config = dict(
    dataset='synthesized solo parts of chorales (CocoChorales)',
    train_examples=39062,
    hop_length=160,
    win_length=512,
    num_classes=73,
    weight_standardization=True,
    depths=[1, 1, 1],
    rnn_width=256,
    rnn='gru',
    rnn_residual=False,
    beta1=0.9,
    epochs=4.3,
)
Rows from block 4, named by matrix and row number. Each number is 500 + 40 x the weight over its row's rms, rounded and kept within 0 to 999. All counts start at 0. Numbers have three digits each. After the name is the row's rms in percent of the matrix's.
# weight_ih_l0: GRU input weights (gates r, z, n stacked) (model.rnn.1.rnn.weight_ih_l0, 768x512), inputs 171-341
weight_ih_l0.99 093:545504434486489484436527444493475574479479567487518502554430486538529493597463543413568466518559584527493492513506545497528516543435512444439530503467468589517492483524465393569475522474476559473496498482514516519551453529477514462567474538498458541561500454417527549450587498577535543546460520431574511543495515534501477518490470484460485537482527477508524484545526433519439468470542464502476486537472561500537519593536520528544497456473493491434517426458512519492485441534438496445523530501498530542556564554488
weight_ih_l0.100 102:576515488424491489541472518585528509438494596533563517558469459481555477523479463548530497536498578452506496573528484526455531565514477459465458457464484519492494543466484473529495522432496457473489519508492520482415456472459515515538491477453486485547450516421510487499520476505520479477522553470581462477580495581524480548536545554492522523405454531555495501548439498464496471536510417584487483561392553500549485546551470495446467428505523436414522520447465470540484442587478425508485517527531534469526567505565
weight_ih_l0.101 103:512520501456461530566430529526512428521502490510502517539551477533480520495524570451475569534450535493483547534534481466445476539524477506549471473472484484472477543467565559515554544473494480474511523484558540522522485418447493493494509475458538507580470456441474462506549483485484506484491543515595511499434496520503482500519574506529481430446517547455519498610491573550436465492500536478525462511532491461500497471517480489470519478488498510498539487529511499545514573442518536536495470539582436531494537497559
weight_ih_l0.102 104:473493504476509509519490519481503568513515493487492502509490462484584494514474507465575461544498464539493545522502530516474461503524540482525553462513431548536515502532531491527481443518420583443460560477505528501481517529452506521537560525426472490479535483570495495498558444562498463471423571496530548494528462498522453529535538446543497520499472428510511430439512416499426507518414532553445479506487517527566506477509566483510551468502523478534569503453503531460543541503438507501463493535505501457485517496501
weight_ih_l0.103 104:464494476548431461524503503466497538529451526527479434482513504560482575551491464509539465523509537467458514494503582421511531545500500466437534513535558484489534515497545532505544534540495487516474561578545488544519492551455468469509576452458518509466513540509439503403417490568403438492501559485508455488552464576525532570542392473555459525547469531484383520462506484453467573529486512439498518498526494544487467491471549518496570524522484478484507471490570488491438469430461544523495540477486500488513521482509
weight_ih_l0.104 104:561521522484501441478561432557515516520542470509473468458440529504482429573558468571521472536542489501472494524497493507492521490442616470439490525523499512471461504472434481577511476428540510548518496473532473400493572596512600461465516556510476471462446561499487570532545473503538516512528526506581550542533515463505520537472491501438517564547515465476487452512543506534523522432497406478492540521408525544486431514500531497503528429541498494519520537476498453489496464462513438487494607548508457464452486497455
weight_ih_l0.105 093:473536571488468517479500518536444560515489531480486528475504466487528455571481481416565428431471521511530497514489499494536528476574492541551467448438450524543453540547474504532496541514381502446493510500542503458499471500466584443550498531508497470489570542450496468464634538534597442522536458417530494513528440499415486490534546455481460454497499444564561508514542460496431572410534498510491500558533551489531555499552490496588439480474523485478520485553513464571452408474452480508517513546548535528449557531512
weight_ih_l0.106 094:523520516508587502507507475545460503527523534526498471549491468501487507498561481538513492484528568539496491543482490537477578604446565465465489545411465496421428494495473452540567514435514431489520531531525501436469535543486560466510501487511484480543469526463453497517551497567514477486441471501520482543510531489525483525423465549499446493473483533586494494503542502450511561478532492498448537510422536483504505568500536504543476409498518467456473523529561486544477491503491461443506587479524479439473480496482
weight_ih_l0.107 100:483530500420482485545469474555483476417499451514460541577462482513562513453553499511535547551415596550488493490501628438479491517514553441548451491499483449428492512537511511516482535461549501473515525558556514483438493536428527502550510482476490471553461506454507490532512510498489461507452564561539550515513499537476448563541489500496527489476511593495448516534473548491492534464473445565524480451477484474519498499495549451513521453531537551485526539400461543539456465532497520609535496521518493468506538529518
weight_ih_l0.108 099:503445556483529540527526478484515553536500551465533500471559509524516571501421509490470482511429438511536558563559462428491501543592555442539455437520582498542474472437545465504422502475520423510476525514470513519507423486563518557563423514421462558563460492371497511442574422473479447513544519448532513538551460500515503454511469520492522491492480509494496432566542519476585545478561406472514465457519504461517574474422465479487521525424497500456428502454515526545440461464525503507516499459535466453605477542535
weight_ih_l0.109 089:509471511445524535586505451506573519486485480574442459509542453471531486509470455487507528475529488522465562506562438505426515539473542476486460457538508560506518509465540446519556495545584485446556514511509498505432438477461478489494541555402500505455499547559559529567563428513499504478430597520533457469480484527539483503539523520437506551521517480449476494527512455470410531502502452573501462510472520536565485500525478529373536397512488471493536484456485466529505475469554468571512508515532468526496554468488
weight_ih_l0.110 092:465517496492522482503490524440518492515514557547464463535498504539529544528457551477489497566471538502505490506501522447514505529507508450511522426425493395449449518537569468488461535534549536459429495544473529564450553492479564497498541548481493518505477462558458437505526522562542529475480496525521463484473486489541457497415528613526525431459553599490466534507505482484640425538485507580501517538520505520515465501463524530502485529477436493540483553510468476544466509484559456469548523506517597537499530471441
weight_ih_l0.111 099:526489472508495525562473423529440548494497535512516482525493453481495538522451479476577488499466611519504461465483519520516508535502472508511501467419445483463488461527516500501490523422428530468460463447604481497475421475418517470512526521512571511555519516471505502595511487510540459545460513495540490430496483575507438483557525472497478509535466500445470573524444448452455436477489420531498507515454568453562503511460547476456586407490547483427482483518475547482496485504568496544616459516484495499497495494493
weight_ih_l0.112 098:568516494463491528505454540538475508450469498511538505514511433457498520521524583494518538549485557574489456468504508482456538517507422452604483413473464440500580486568528540478509533522526505514514579533503472533498489505451531500554525462518463522592426528481522503590501514570568409518479500476533477459538492528589501451456496566496479487475456527552560531468398538416495477579504480510501436491490533399536479483541419510500501482522438499446468545477444565526493461492520512486534439533538537504548590494578
weight_ih_l0.113 095:463600541436541458531484562423562402421421500515491489553556446494500518482507449529535578483502554520540456461520548480411484547397498477491518519481509484385478447518453545492518543505522502508508515574529512538495492498540539484526568485499452482430420518536565530464469523483472495430530566460504495503447401519459466531551532563532519513496515514516448416513480481513483540582424566481552559489494505526459510454514552489511539490494541470544553561463483472562539494484462498519493512548455481456495481474509
weight_ih_l0.114 094:503537546474536527545482510460498498521505466565517525494528421493507471450512404528488517543500509550546483539540512549505562538539528514507535537528431465560497515477376506433530472512473449489566518546509492503424543478438555531489503436528529407513477438541548484478503482462440401445499435513437506433527560461526467508543549542469552607512515457501513497533517529549446588515490508530492486466474550512555483525511489436441516449531496469534498454483438456523461476563500486486460521449432569517486490493493
weight_ih_l0.115 094:528569524425516592509535523433511475500502480546468539568538408523561535555516468564521517438560505495525475534470536549503489528521496514506527454476515463491476499515527524484490451454531466468474484565474472468476514495466517514482588588483532458477508492520481491518533500563514514488496502576481478425567487564454469551438534566578478458455430544479489443520533430526481546530473451522405459484459567491564536548497540499402464462545500519465554499409450563508473492526485522519509396504512475458504532442524
weight_ih_l0.116 099:482484486493502485528481507538484538410501468489583562470519491510514519535487496538529487575495512560514510468484515501473447469460582422423474548519466540519553523421460463539513483543567441504482585548515508477446442495462553477540527472434493505576521500495515471496526530570470476540521550524530482567497455515509452507541516489511523522433472542540529460582467485417487492571511529522510572433457552487557501521495505425455511497509478573492516452518524502482477474492490511544510509465470517529455604525515
weight_ih_l0.117 101:537489437441581534449489448535499485523491502498555448544534420590519448532457459516497439535438573486506461599471405472513535598534543478513489493508509544509500492468472466517507551470494508442525512460539498506475500443482521548606568437518482437527506431526474511470552478476557427493554518449582522535506537517612402515533568535500529511466537567543545484558535511437446431541425497527480461507500474488467519472554580482488512414424532538559471517527499448565507557527496472462461525560507466450519507466617
weight_ih_l0.118 093:541421462414509581550549528482464549510446494528469573521559525486497526521514526443513545537527513530534541465512506481423450504455550472490491477497511472537552428482618463488439479515492548437495502464528511488476475465439536461578494525455465574511481439537535512489556456518544474520529551518532432446557435541548438517463450486578505429482492500460553450446482470501475442564523455471483455555456529532515514508464500487486553465522547593531542497480474548531510437532518561490560469541474443468521533479544
weight_ih_l0.119 100:458567519552544451509500493510563440544553467506543484516555433522504535472486522545466522495541551507508523543521458523465518514488560534544486520456526419444495471528515476455517565456539536497542446543418428455426533500521569548530459571436463555515453453464498549469527569504508495482452559459525400490561473510576447511502521649484482489507463498451449471471477511538545522466485400511485529517431467560501545482491484538493464452448530503524491563493508467518427547594496435512442552519483522451561509514478
weight_ih_l0.120 098:444555478464508588448512443528493526573467500476471578539516483554575427547531461425524450544526536517504447479514505488499495525581559518505507408396442521508459534513460490516474505516500452470520531502538544495464464472431530485489476512531529423583537510462553480511561485427543547485515488501550470485505534465486428501590611491483521479468525512486538456534493487561475553541424485585490424406483473463491519469462539496476485475537538538555524468550481473542441586598512463492448457535537509498394482522579
weight_ih_l0.121 106:490546516444450539550467470483501509472521550536560542554516458570508525450490521503532508486475531512426443561538562488459458515503446437526472389422500493544517540536556443517444547488491515498494495448503475529444493506401568527489541463471566503463435492511535455574507459522510559460508537482442494508526521489492483584559545540470595551424486545485473488559500484494553523526438377549491481483429520490484509422514508510487555422499459525474552418466381513544489495487547542541475487487549533451501533460555
weight_ih_l0.122 095:487542491505491499518397421511527470521525533567537540522501488531543453432523444551459445477392512579496510509498546439504556522588546459502456498515500496480527489508459543474549450537455472493406518465465516538494466473533510566453483428574465519472571605534521482497499445492464480448473459523435479497547568433490523537468534559422595577550543530447484503551600564499527553533517517558549467504552446477491452479500429532513438482527560496550485556538464457582517531470504448577406584442497470525467501476465
weight_ih_l0.123 099:552528489493445550527487460457455511410492509556482486510440482517588477542526489494565409547529594592515409457511566496443516564497473450508534431480496450549469494577472500548451492433433520471521480542600490527447500513429529524468563489491518476438446493553506466601481455529532543469525448418514438447549473580522507550527459536429497490499420504498469477513434529477475502500540479500449494531424553527506425461527562493555501476492494530436532497489432586454503545511498532541508527565487503411488530463511
weight_ih_l0.124 094:491515509498507484519532496473401568470518515502502452537476523507598529558520524538554427556534580504514562472492511577547459545470477478507555508503474592520474478485467401571483493452373520506508465457527564451523421538495485426572559455501527481499530533514460571525535397534523546510497493495512466538477438596467534574484489484509472533496476450564550540544490486539412417507568548559391507519510529527540493477555479511602439481496548450497484458522503481506525511505514511473511524437533559532440512471460
weight_ih_l0.125 096:524474556490530481556466529540534552506433537541506495548514440523492531517495480518562478544549578452454511531452457472472497602466485502468510538448528491506510526496521507579525517424465489467579481493526567474372522519457512490529549488478521482551468482496574521431555520527505493480517458533524485498489581630521441558546540589469497495490464526513520468541489490501484541481490462439422477566451480441521497538515519455448535411517507514468477379540478505439500427511513505512526514526515457470546490488548
weight_ih_l0.126 088:432448470443501477427458430535457527497559517533497502431460466348536475411510523494499483509504460521490453521506446517498559485513541537583566491504484549528425498535530555545524477509513430474540531528503515465479471513509502516483464501552489436539502467549575464484557461488494458553513496478536531535491550506479511465570547462436442537446542450512516508532496518505440458413478494503532451437479479509517478456544438478493506548470428550474556532509570384502519429539489423504469567446453571584456504508502
weight_ih_l0.127 095:536482537477466544466508512545531465505535439603480494499483502479470469469551433474449587494460573469509467509566510502505465501561617446511484468414519521463504541455438512586612513477454416474529533531527491493485489592475529555583535493444543442542524505535550470559483471566480530476477463474501462545527490537526534528597572497447504538495540500468458489513502551497447507520416407459559532480466490442487507434483492514507517518515458563517486479477489464537405524493398516582530431539523565504486453450545
weight_ih_l0.128 099:518529478487506500445481480522529371459460509561504453536569431542525451486532475489461484526475561484522429469538468427464517593546476424526454541461474501496481522464518531556519478519459494497510566543554528447419462494491599520492590433470470504491495500485483513489510499518555494487431570434555520461494499547547460473483581520447510551530525444507457481574499498540454544481467436501553512468493445458483470469417494569445549441475525519533490440487524508516442493520437500480535529515542428484533489503559
weight_ih_l0.129 102:519505539398516464494538569425512454449536487450488487544469490462563468408525498494495494522540518450477505558548460523484516466527473487562432462537455584479390518561467473545519424523552483483488485473470491541464546525511487492434493511449426503506477422553528446466523441484425540474518491472463563533480492505517540483511569564482585469454530504530504469536445583556547510518495436504475499478455449533437534457521527489538538465492498439460519639520452482505604595484504463508451562588497488540526530572505
weight_ih_l0.130 103:475500479421502500518426468484489539485552518506505553533428528543558474523546475499520516549409581563503493518519513502548457532617550441430515548502491495525549430511530433547500510519457515495483515452541525543493440495493521533543455504436502462492544484456481494568520490507526512541471502556615504458456558537548434467512458525499519510522516569494500502510556429452527463509521402497530427459507533519512512525539510472461497443438530515515540532417475564531472478512511509469567468569575484501462476500487
weight_ih_l0.131 100:554530508521503583529441460497448543463508483490522497504548444467529433471513488526500506527520499458495521500524484539475570519567407530564524436460468534542501457500471470541488486508449520478490498526482511548472495515498541514518486542513532482503492499550488540538546498514527471453518504434532523526540456491512427482450578491466539491503441524497525560479538497468497529495499492549498437570447592495554527502521498523515551456520482390474563486492394518511447581543514451522467393493529556436570534495530
weight_ih_l0.132 088:556466474501471478501452529475450509568448438412458513488493506498476474546534607424550488462470465504553532479460487526477453458531439568541485499508464482501522558581567502516473506481501522455470496467519503502474468468437510520460492518524509531519534468446464609488505506409491467559535516472502491498482474462475513533473525480429506453512459492440529520394461538513514527459548523476524485515546547401480578478570442502550524507519449527428469555570541512468603514503522472471499448466544457475499533527535
weight_ih_l0.133 094:468502485513428491535516530506517508516462467499510550492489495475501463553432504468587583545480557507540465467483447528419476521505480447489492454418488476509525558494560509553478514425499500449534586538518534523446507560452526414501496473480578467555499475415592449498565493536529562514543512506536459481545521500527479450502474502502464485462480562488515534553490469504430495484436524484528459508455509486492570511493527506436524475472422546548498492469516527510484485497464499486516440553543485469524460513519
weight_ih_l0.134 096:462531532536450487484484573447549522515475403469547451463494507502458511567551522424580474435496528460534466470441501492491499554547531536473564432433538513534602559505503501458544565485480514442546524457553494488506495511466577438531504523514589458508472529394463529540582528586566537546466456444536490483500461528543486451421517446495386463488540501486473486482500428480421543421441496523525476504468597552530506531491482520551489458543437552489533491446552526546456480464455560474601413463518460463492440484543
weight_ih_l0.135 093:481571501482451486555464469515528542503502584550457490527467479536521521503522501496587486547507553538458476535496492460438443579493546464451496500467538562503456548412439424528462483437506441451494598508559532495465472547497587458518533504465489480552566495524505471565558482504513510480495549536574526481483486537493493464536492529559478430474509564530541465603548415496411501480463501473456538542522522512491404536463524543468460462521563481542520470491492537496489460460504515478488428476582490436476478421612
weight_ih_l0.136 100:560480474455531515457478480492542501458484583495545451503521471520536505524552555522508541457476566414448469591502519454522540543521522514512526434432483566471474529482535481472562436509527436501527525479536512506501521526440518550559460507525489476501422535487418549573571471583548564513516518463531450534524494537534524452517507551478468462411529561534508602493481490445490465435500405559500531559459580498536589485499495505535444435555562498475466529457518486548523462456608577485520522473485537439467534445508
weight_ih_l0.137 103:442516516553472494439464508573539520573507546545450552487542468513533507458417559466438551454480400476518546470503486487546491493450503504571491395493456503511524437519512584496526528546554500425466436488489451540478426430501484526559529564512525505548504498459439465524529465510564482522520501554459474521507517505534487508547478502553553507504486510519540523528519600438496432480490508561466510434551548473533570468526587510455464501470541565476471523466549457549512553513591518555442534504537553561511494449526
weight_ih_l0.138 093:492502470471514526485509477489536475531521567525518461501479521444509407547587440518500501439504571481477418502514497568505576507543484525547503525428468508444502521518495544527524477439466477435505541484508479498501487468506604462510425469474511503592439522501500491464561493456542510514518495441562443507491510581473413469495535481455494498530523488500552474585474519554505458478507523508480385513449527431506523501512520506431463380538556451471484479560504513494566474476531559495539487537538490475548469490499
weight_ih_l0.139 101:492417544481556500534489517518494479578430418491448568572496519513457487484556525476504524513469478525587557570567494476455512499494569493538449519574493489488510491470404468488518494592484497473508571514505472418495552592539582542473460499537487523590464479455493512503602471503434388510457515501541593507464497502478512530529477509535522500541457526521513458537439539479522511520493517485523466508473595485525512454482533498481539452532505468505489556472572493518535431519437483483534488505519474470518520537526
weight_ih_l0.140 101:539532532495526506533505567475594441471502446486555501516496434501531414438547489548505490607476549582510397463529543519428473583493540417503470551481406459454472555454379520490521496541586465542522515531488544441487502592494592497468534428528396464528459469538518487493476520534499515516463578502509536514510471465531515501574540568507571541413485463503480456558487563469548554545481549541549537480409505480487516574526507526484468406530464508540501576508448467515493508563488414537447532462506531471453523539522
weight_ih_l0.141 092:514517472443546571545486439499572455448457555509509506508592487530487439440499447593504540513422553519441460472596499527509488555486591464556461516448428475538438522493547519512509541482511453474545502551480556472392480488426541502528519424514457515497448538523586541479497518524531428475391589523490505437569507529557464539472557560467529554465498542492527487516491484527513514555488425497539501547480519521531497488446533538487466422525494490452498429505499514518509451524460454527505524498524451499559502535529
weight_ih_l0.142 100:483516542499556494482491467481453440433544535518560458527468468523487455507529456528448582586516516512485497513599547498494540540516541462556488498479415473552441525437561481477560511524467447482500494510504537496407488490378506502554557467515521526483553513485476506520484575570527514488520554500574466471560552535551483506529576525409526543430552522470467466506557449472521487510523422507535410553494487528493507518416547506504560445472481487445467523490486504493520513546485468532518504547544527501501528491481
weight_ih_l0.143 104:524556493475543484536536506451495483443534505543478527506465471505508501526460431554547458489491506491495459538492537528514548585514561519465507528558547506517529509499469444455453457434490559535551478470514529498468450572481493423482525541552468494417531488546524488535401572527590490490435524549494514386626530531516454566529497572479528552430411525569515478447476429490496510545452534462470562464440485544459444546466493453454540429449501516524470541473474535422526513588548555514449487482439510453496514471481
weight_ih_l0.144 097:543504518442530521545475512539493477507458460489492513534526466417527467529541564465567424535479604506459488489524453515438488498460463495503500516456483590532501592518498486494460494497515431433510499507610474508496474537528506436520456501470534488544496487466506552504536494466436538608468460464527540516414478586474456488438547533516516479536493506497566533511490534489454502524517500478571441544499561452562548492523447548452515456565426544485464444493454487442471479513483516503560446515576514524528488510564
weight_ih_l0.145 096:570508447512531539570464517547570500559524521529488485559489477483509494523438490447435509487498507467518535525473495432468480508576490472427526480451589571456521530458525502482485551489497481514536482465449516530494469431483576488468489516491527495510445436473495478601508475524495508537598432502591469489440505498579419445493460529509476412471431600487528553512469518449504495510488563511509525552543561387550523520481546483469389523487508523523512586433482533540513472467596534468579429512495471505524490491481
weight_ih_l0.146 102:522458560505500469564417492550507529468419505527493457514510503526433554487506482526511495527483545517544499504562527500512455565459582425498456465448501448486521505492553467510504523516500465468469572478503497476471524545453560529547496431462466535532475521489510523515520499546460443510499577533548472465565490549553460495442511493519534573489545579455486534530490547498503535525505518569515479492498510512531492450486536478541577517481497493467504547375458566583513447422493546535543544460529463511562468526482
weight_ih_l0.147 100:475564485507477441414454501478541507575508525445484514508564530588454479524484514394493478511415575482571468557507477466472474537601471516561501478433468538518541567522506515556533514523525498503494500493467556547472464412472496483465489458525561468540575507444450514449565533488539530544478470482522476490496560502433464476488616465470526461519563456451448562466515488553444518453464513500540425498543497467551498440436457551497493468498471601478481438551497469558460472527500444440510493521545490513455509458530
weight_ih_l0.148 097:486497458538528443471444512490470490499552531495482511515477496478503520497482544502481523578396494526492502533482530517484503563508492480520503504501487520530518435484612517494499534473490487511560509529538507489408437446445503549597504516450508559529502480433517440547514468521474501563521495486522555473467532517557431455552480506454536542399501550438480484549484491491498475504462469470492427465527519487559490500529529448526557477472463509473438505433481488485413549555516519555591565573491449500519482467485
weight_ih_l0.149 100:513507428554474531537554524388481569531552565401439470484506490519495544461436524505464518508515442549478565483460514510492473537498416523526499464514492482525546533480510520464448536515558560510474505511498570595541536457533518447431500484486495493480518455514499446474441434508529598489572507512524488490445488490547465497515526490466539412477556527500532523505530468598480491602545478499455484475570454499501515499461483551450486546468469491565493453480481526455505556497573450507484475553539573523526496572483
weight_ih_l0.150 098:438503470523543479493438438498519515446472468484523529470523468529469528535446459486523503489420536523547478518484481473486434498527506429541462498439489498524495510419534455472455529515475441468476599477495489445459475474493542467548535483494487510547545478493575427524548530597531494564477545538587471482537520488561447461432480542523529512488510547447526515562502524473508508517516528573585486506576523492522485465477439446503498479460428513494489501434470529557466475461416426539513512511551463551549473488510
weight_ih_l0.151 091:470470484459530485429459479516521476506488572490488452527466524538490562506469449449568480572468585442492480510499592470475510527543477443500478507420454544508517465503474511582479516491455460438537553450576505463453486472460531474472522414486506495540528520439494475476555445584487489523489525396524471499557479511542488475503519559504502521530517427502492452554474449479489478520487429463505504494472494511513478513430548490529539423509529598492475462465530514481484476457443533514485495536527482491455430483543
weight_ih_l0.152 092:515460466425509561467517443519516563516544552432478488417395533439569472523530464503516499485510488507412497498481460450525504445472532496448505461533474514461496480497530484569435471496489499517558498458477430521529519546503495492545395490526515470475573449434506428543471538460511618599509453521542535503495545471453511551549501441514457533488501572494549507490509511478514447447496517464550507501534493485462487561524483445569446494538425568433515451501454545503468454491477518506523527520483502518482488506475
weight_ih_l0.153 104:558500447556499553507486488505555544559526458514531524485516486601496466564517468570456463497501578478588518532531467490531516526575516510476501492510483538507534460485458460513505479454477472461497465488450421497463514541503455535460541500529438480487536521511507544479589427517555462470510458487450462488528529536611442487549475541434549524545415468481494479519534560475532463558530478515496518436473481503517521528491550495483434397463578483509538459513514493480493521600484424472443508463500465436527454553543
weight_ih_l0.154 102:464488529453519563548503479515481504475487473486550504480534487539506468480500466436568512547527516474593474507530529523418462540527519426562456462544493528475522516524524411522474461495506553488481500546547517560493499476494502557554474480429542537532474467426493543489520429542484503479560525448562482543535459482515497487502527456467542521475547472498440409542522496484418475464416385565530447475469517518531528422505481423510520476597520524485572510456474518521570484512487494544541447564511497492527532531558
weight_ih_l0.155 103:499541518534606561573478528540475501506415533496559546577483470487462551536506539478502505551508598493516496494535462470468432534426520442538445408408580450470542512514487439500559463451505536508470535496495530476488468477471506486498465538434492515528462489463476487518548449539560418445538523532554507466505512557556470526530492480496493515521455520513515530572491442499523495561498464602482525520449467445507536533504495497420519472450499541481529497403486548461499487443452551506544471470462490476536524479537
weight_ih_l0.156 101:595481512497476501499467505500464514440461430491557476527496503458479491486507596532469452521522493506463507537496455473468480481488476480532428485522481486510502526568527559547434547472500471506418464544479505547530546500493441527483508490489460517460451483548466534412509546429486460449450496460439439526467517443460442541448575537505619539479465510536482546518495563577532497467562500500492509470493409471481545486511525510479551480593535406450538549517442469452550558551515394457436475527497537456617487524565
weight_ih_l0.157 096:537522513497571520579443468438519507515461564487483418545559463517533543480500480558483586545492531470485545464587473489458505546516491473494426507475545446477441555458495485535536478493498423436518520545443522497437586526493554512494500417469454570469442526493481506465508528532480494480535568477518465445558459561530464405470537559451473555480504497479473538528481492541514504528512497472511559535459540487567484496510500548417515471503472463470504544503511468544562498481488521525534477520453528479582546491495
weight_ih_l0.158 099:488535477508524488459464491480543477486500493507498510513528539585455523534503508507477572567444517486536508498478524428455498510507593511514455443405512487492589469479533507491498622423514473502482523507469586506514514438540524428569460509496464533509446491422488519505497453506502506572522572555517441517497470507517491512481486491590518421515538561502461483496499496493520463537452561476517567486535472450485566476436496486487496465496533572597508489500523483515521474452553516507530493525522426446513448553496
weight_ih_l0.159 103:498522499525488498467463465475468496437491565467554442555522514516485541503488526470508509582493558430472486524496509424496519529525448516518487511406494488509470567480418473563443508537476440524537525506496507513438496495533585551524440513507506501514445461512437453494530497527482505491487478439465503531497509472497487471473537508501565515513542591517492477590549467531539540481519514520532548524552482429518488416456477554511479479492485483493487486524433527490526487480555453431511478467464479482568541503500
weight_ih_l0.160 097:540528488472547519499435513498491538424477519478563514573497490498512482500510483508544506532443491487505507563519471448483533507523536496427511539459490486491484537484497476529560542500522460532532588534507526489458496461463501458475484439457527522552481421470456433572457520550462518583510506548554510454490553497586417547520466516497530481435470522477471520525529489494527482495481502460547483512500569461538443515478481429416575422503446541461477496451483500467479419538432454424553537506532446501537555564507
weight_ih_l0.161 102:525537526494510490470457500515540540467527453505518475523560546489511459508591479483505521535473480501543455546486522525532506538504527525527564511501418560516440491522399438562535544576491469462413513505456453477505472481465508486519482491502454408483530508512469484446499509513439451481424484473475494544537535440528561500499492549472530543529525429576463521509471608481507540452500497519542441425501489528585579480598480500495494443556540518545550475486551423492504460531419446509417571503562489464531411498493
weight_ih_l0.162 098:528423546456551532485495486544506536493492523569516538521500431515536496535484494549538528528458566472454518570561507515448484502457625479465523500539560497486503591466485444554576481481547397466561527543477521455442530559530563509544498538441494472570436507499495520496547512488485461498524556518582482530503548516517439490515484624425475546494509525483422508550446499469534565478487481460541545545393523525585547537521467439454579450537522514498490526474504490493553409470417470539488512483511506506511535500494
weight_ih_l0.163 104:533518491490507567471486481569582481506497453488454488490430538478535462541558503508633576517494572503499480540463483508427509523482480458485497506528471552490478526509495448552504438565525461366557517455568557452541497488439494485532482480489473501511487486483509520532521503509529477528536522480519564575486482577542440528476533478438522531505500506474549480463447519503477469462476525529463479466489534518512515534550430504457569425510430553392544562468472471500553496477383469458539539555502501483483546537494
weight_ih_l0.164 100:577480547463513535484471517552584515511456510466528585499559452564470412520569458540395537541472481512534438567509500531482521459472515504488442496475481480418460569522520535530551501459538475515474489569450523440466512496424529514492521448540439493475509478479594448446486486521501501560532483510449488503541549506479457474470486588508580455415422557466474531513510600549548503524488505477556497469446461417548553531439450481436525541526492473538491594510500441569460585523437427563492465480582462482591532575545
weight_ih_l0.165 089:484479456547524473542486529423460454417512458535457435580469491438522548531452534491503481535489578582462542449530553545467455512524499500452451493467563488499508489490556536495492439433503603538538519504524566518546506499482539477480460513437468597537490482497529527533478510468547473518404520484517543520413448507527467484448490473491476535465570432527517415572445416549497451536532492503462464485554465529432475475534507529504483503555481458459556483456495565434516478466510478462535507494498427463510477557548
weight_ih_l0.166 098:542492551528566505522450475580466551485468513526511515524509502491463472479540491534547498533460538546510491509586541548499417546500489456581495480448493531495475545462437485514484530519500491463532565520527510463462504510454552507538515474529489472608523496485471485543544492557538529583478494501573496507521511558533484503433500491439447436489550563473517547492475491433503522506496469483469414514456589423534492525533484452434516419481473503411481527456580484449520495461477576522517504494521566474492513515478
weight_ih_l0.167 097:529518472477475495525501431508504479502539494583468540517582476549606460494496459538450490514402545489493476492509487446477482503549542437539488537498474489446529577492551552472509498493534501493469483500485500551449486481421564494510474458399584492531542519546517436522522446491480487450504509537566512484482550475497394483542566492402551497512521517465484450568525540478440475543450497490520456491550452422488485461497526443396497431441555525544483454507504521495474504476487454509476468495507463471582521440561
weight_ih_l0.168 100:550517486526565546492444538557451542481499539485537538547519482507470443500530444528512475547416565494540532529542486576478481506509527501510485461535427517515453483454546469569449436479532477485480478451566521522527518504469509542520482458474505491587543430543464462517483455548576450462499517453588504530572544522498459470436530467461556509477503496506591490494454527420444443567462489526524469534468485521532555455511572456434554482417484545457518486487470496449495556494450473466493446531512451435499524484571
weight_ih_l0.169 098:590461495477492531467455520591448489438563511486539510481495488467451472480504496498526424524495468517539534482515523493472437456486467480521463499478518500486469504519502559564449560488516484552442546506520494457420501476458511592458526463499506549502528441446573513397527432495531436462535561499462481563545508479489498484527564552480568586517485462462500445558553550535482503464512438549438547439474531454500518450476545449491494467519482514518474477517425572509487492492497404528536523498532464431561421498606
weight_ih_l0.170 094:551453540476467550496503545474543485380488528542544526511563446571520410505522415491511530469432605520493474460533445505445542589519483474509468489456462485466522502501443466479525565511460473449527493504574586446473482472453496536527507461480569488503527468555565531490514473521555527446446466502484460456525561467534491450565535507518481547490498472495462527589572578443449554487451502551571468483491461511533479505505557485470535433503475593521582467549474485441462427584525440513435547552516522477533408532562
weight_ih_l0.171 097:518396425535517415561442489525462544511469507554567492474489493488516548429519560496501468498438442528548524480570522525551493505507474467553437507545498548486439558467519558522514495555543438468510472550532554441507547486460488497447459409471512556465559515477556494485485526533524512512590565494513491541443527479539476486485528530444525508519498399486534485545535547549477539541542473539469495459463509516473511537453465430475482492498445463491448506473506528502535556535490521515504526499491516492542490482482
weight_ih_l0.172 096:533484502459538541454529551529538451471494515548463467506481453522547503480498555486553608570417577523456435467465448479449472569539462495486468439486473446506482545503487497474540480528569472508603512442529569442499456466509565500498563452516483489526491455502505451540559446422488466490505526511554441460472575468563426520528538491497539467435514467444443420540492534490439562510439548514517531528479487457544477483502508470415475456502486529525486468606554498499505527543479510517469545563528469562466440503574
weight_ih_l0.173 096:545530501496469491492515539514538499541532532511497477470490515542532507470534470434529555557563528490479451474476474516456490541478523437460505450419494546512518510469535475512539499495488440458533574526593578425458512471468610446563525493449502463558488424441480472538533461536498511517525528461562570520552450577558483426477526492489525513432481491448544503510478504467412440506443482528472535542440554517549465469492511497467533406500434604443502487481534549476531456475455490484519552457489509489465522429504
weight_ih_l0.174 101:550514522484494573554475419580570501538458537547437495483534502495516425559509557506573485495504560509511443530478439440502539485490446513507513471414497543510452535515502457518495423558479467486494517414547500496493427549507580508513513471499541453530545468438482530532537501572486555615535522435502507513495506536521430488502543470439475416478496500478527469435526534471455522555507509548517447556514511419569519568462445505452511485518518487472452489512578492523529456465461524449487480454527480472456502495470
weight_ih_l0.175 107:544515528403509540491466495515557448527499451496550485491560468535528480548557511515464509474500524481516454511520490462456486558546555436526422474481463574410514499455481505501488529455472488410506530501520490502506469534517510473459538463478486472544511502470506483524586452481547497538463537522578450472528461468501449492482525549544491412522477526495548519513532582507485462530496532594514483454496497467543503540443520552445455442563572506480543554474531526574496606513475453510483437529625498497562490522565
weight_ih_l0.176 097:550476476445524555458480445519566488504462441511477485488505484468543417520515492537516537490508535537534486559505519527408460559466541508583452436482541516439437449522548490516515539489530491456511560494550500533511468481425593496535520434463520512528517443513521558527556471527526547555471462464577484456472484538568508447452528543478485505544548483501524467542479487502429496450455480469538407508471505487454509488523553492538481462547406529443532455481409516493557489487477452443527527543480507481525496573546
weight_ih_l0.177 099:495492468536504486523469415493532468537527529480451488492505537503503580452525481619509482469492515494413546452525530488477477505455534516454467580476515441437536524492442565469550541470480466498484532512494566517507476457478496489493528494491510529504528490477531447449454493544452526515483533587494458516533546525498451477494401573494477508457465535507423544570530486467547538511504414450462540477488533440475444584485529500475485532517467525502428450504515513478472470487476617507571512512465496546473522481496
weight_ih_l0.178 104:552538517425518498505463493446462483420560510501565494465454473551552483509511514516532567558475596559485454520465541478430509522533490478471480514432463484457542476512477473478448504460496506448501527571532500515457511483543558514520431540564444498505492511497559455528484491576469547535441452493547473465512507564511439490492524502491479439444425548490546501508525485506530459492449512550466456471443501518545504531510507500493484429557501482495540555429440490499442491545483415511564456589576521420489542585468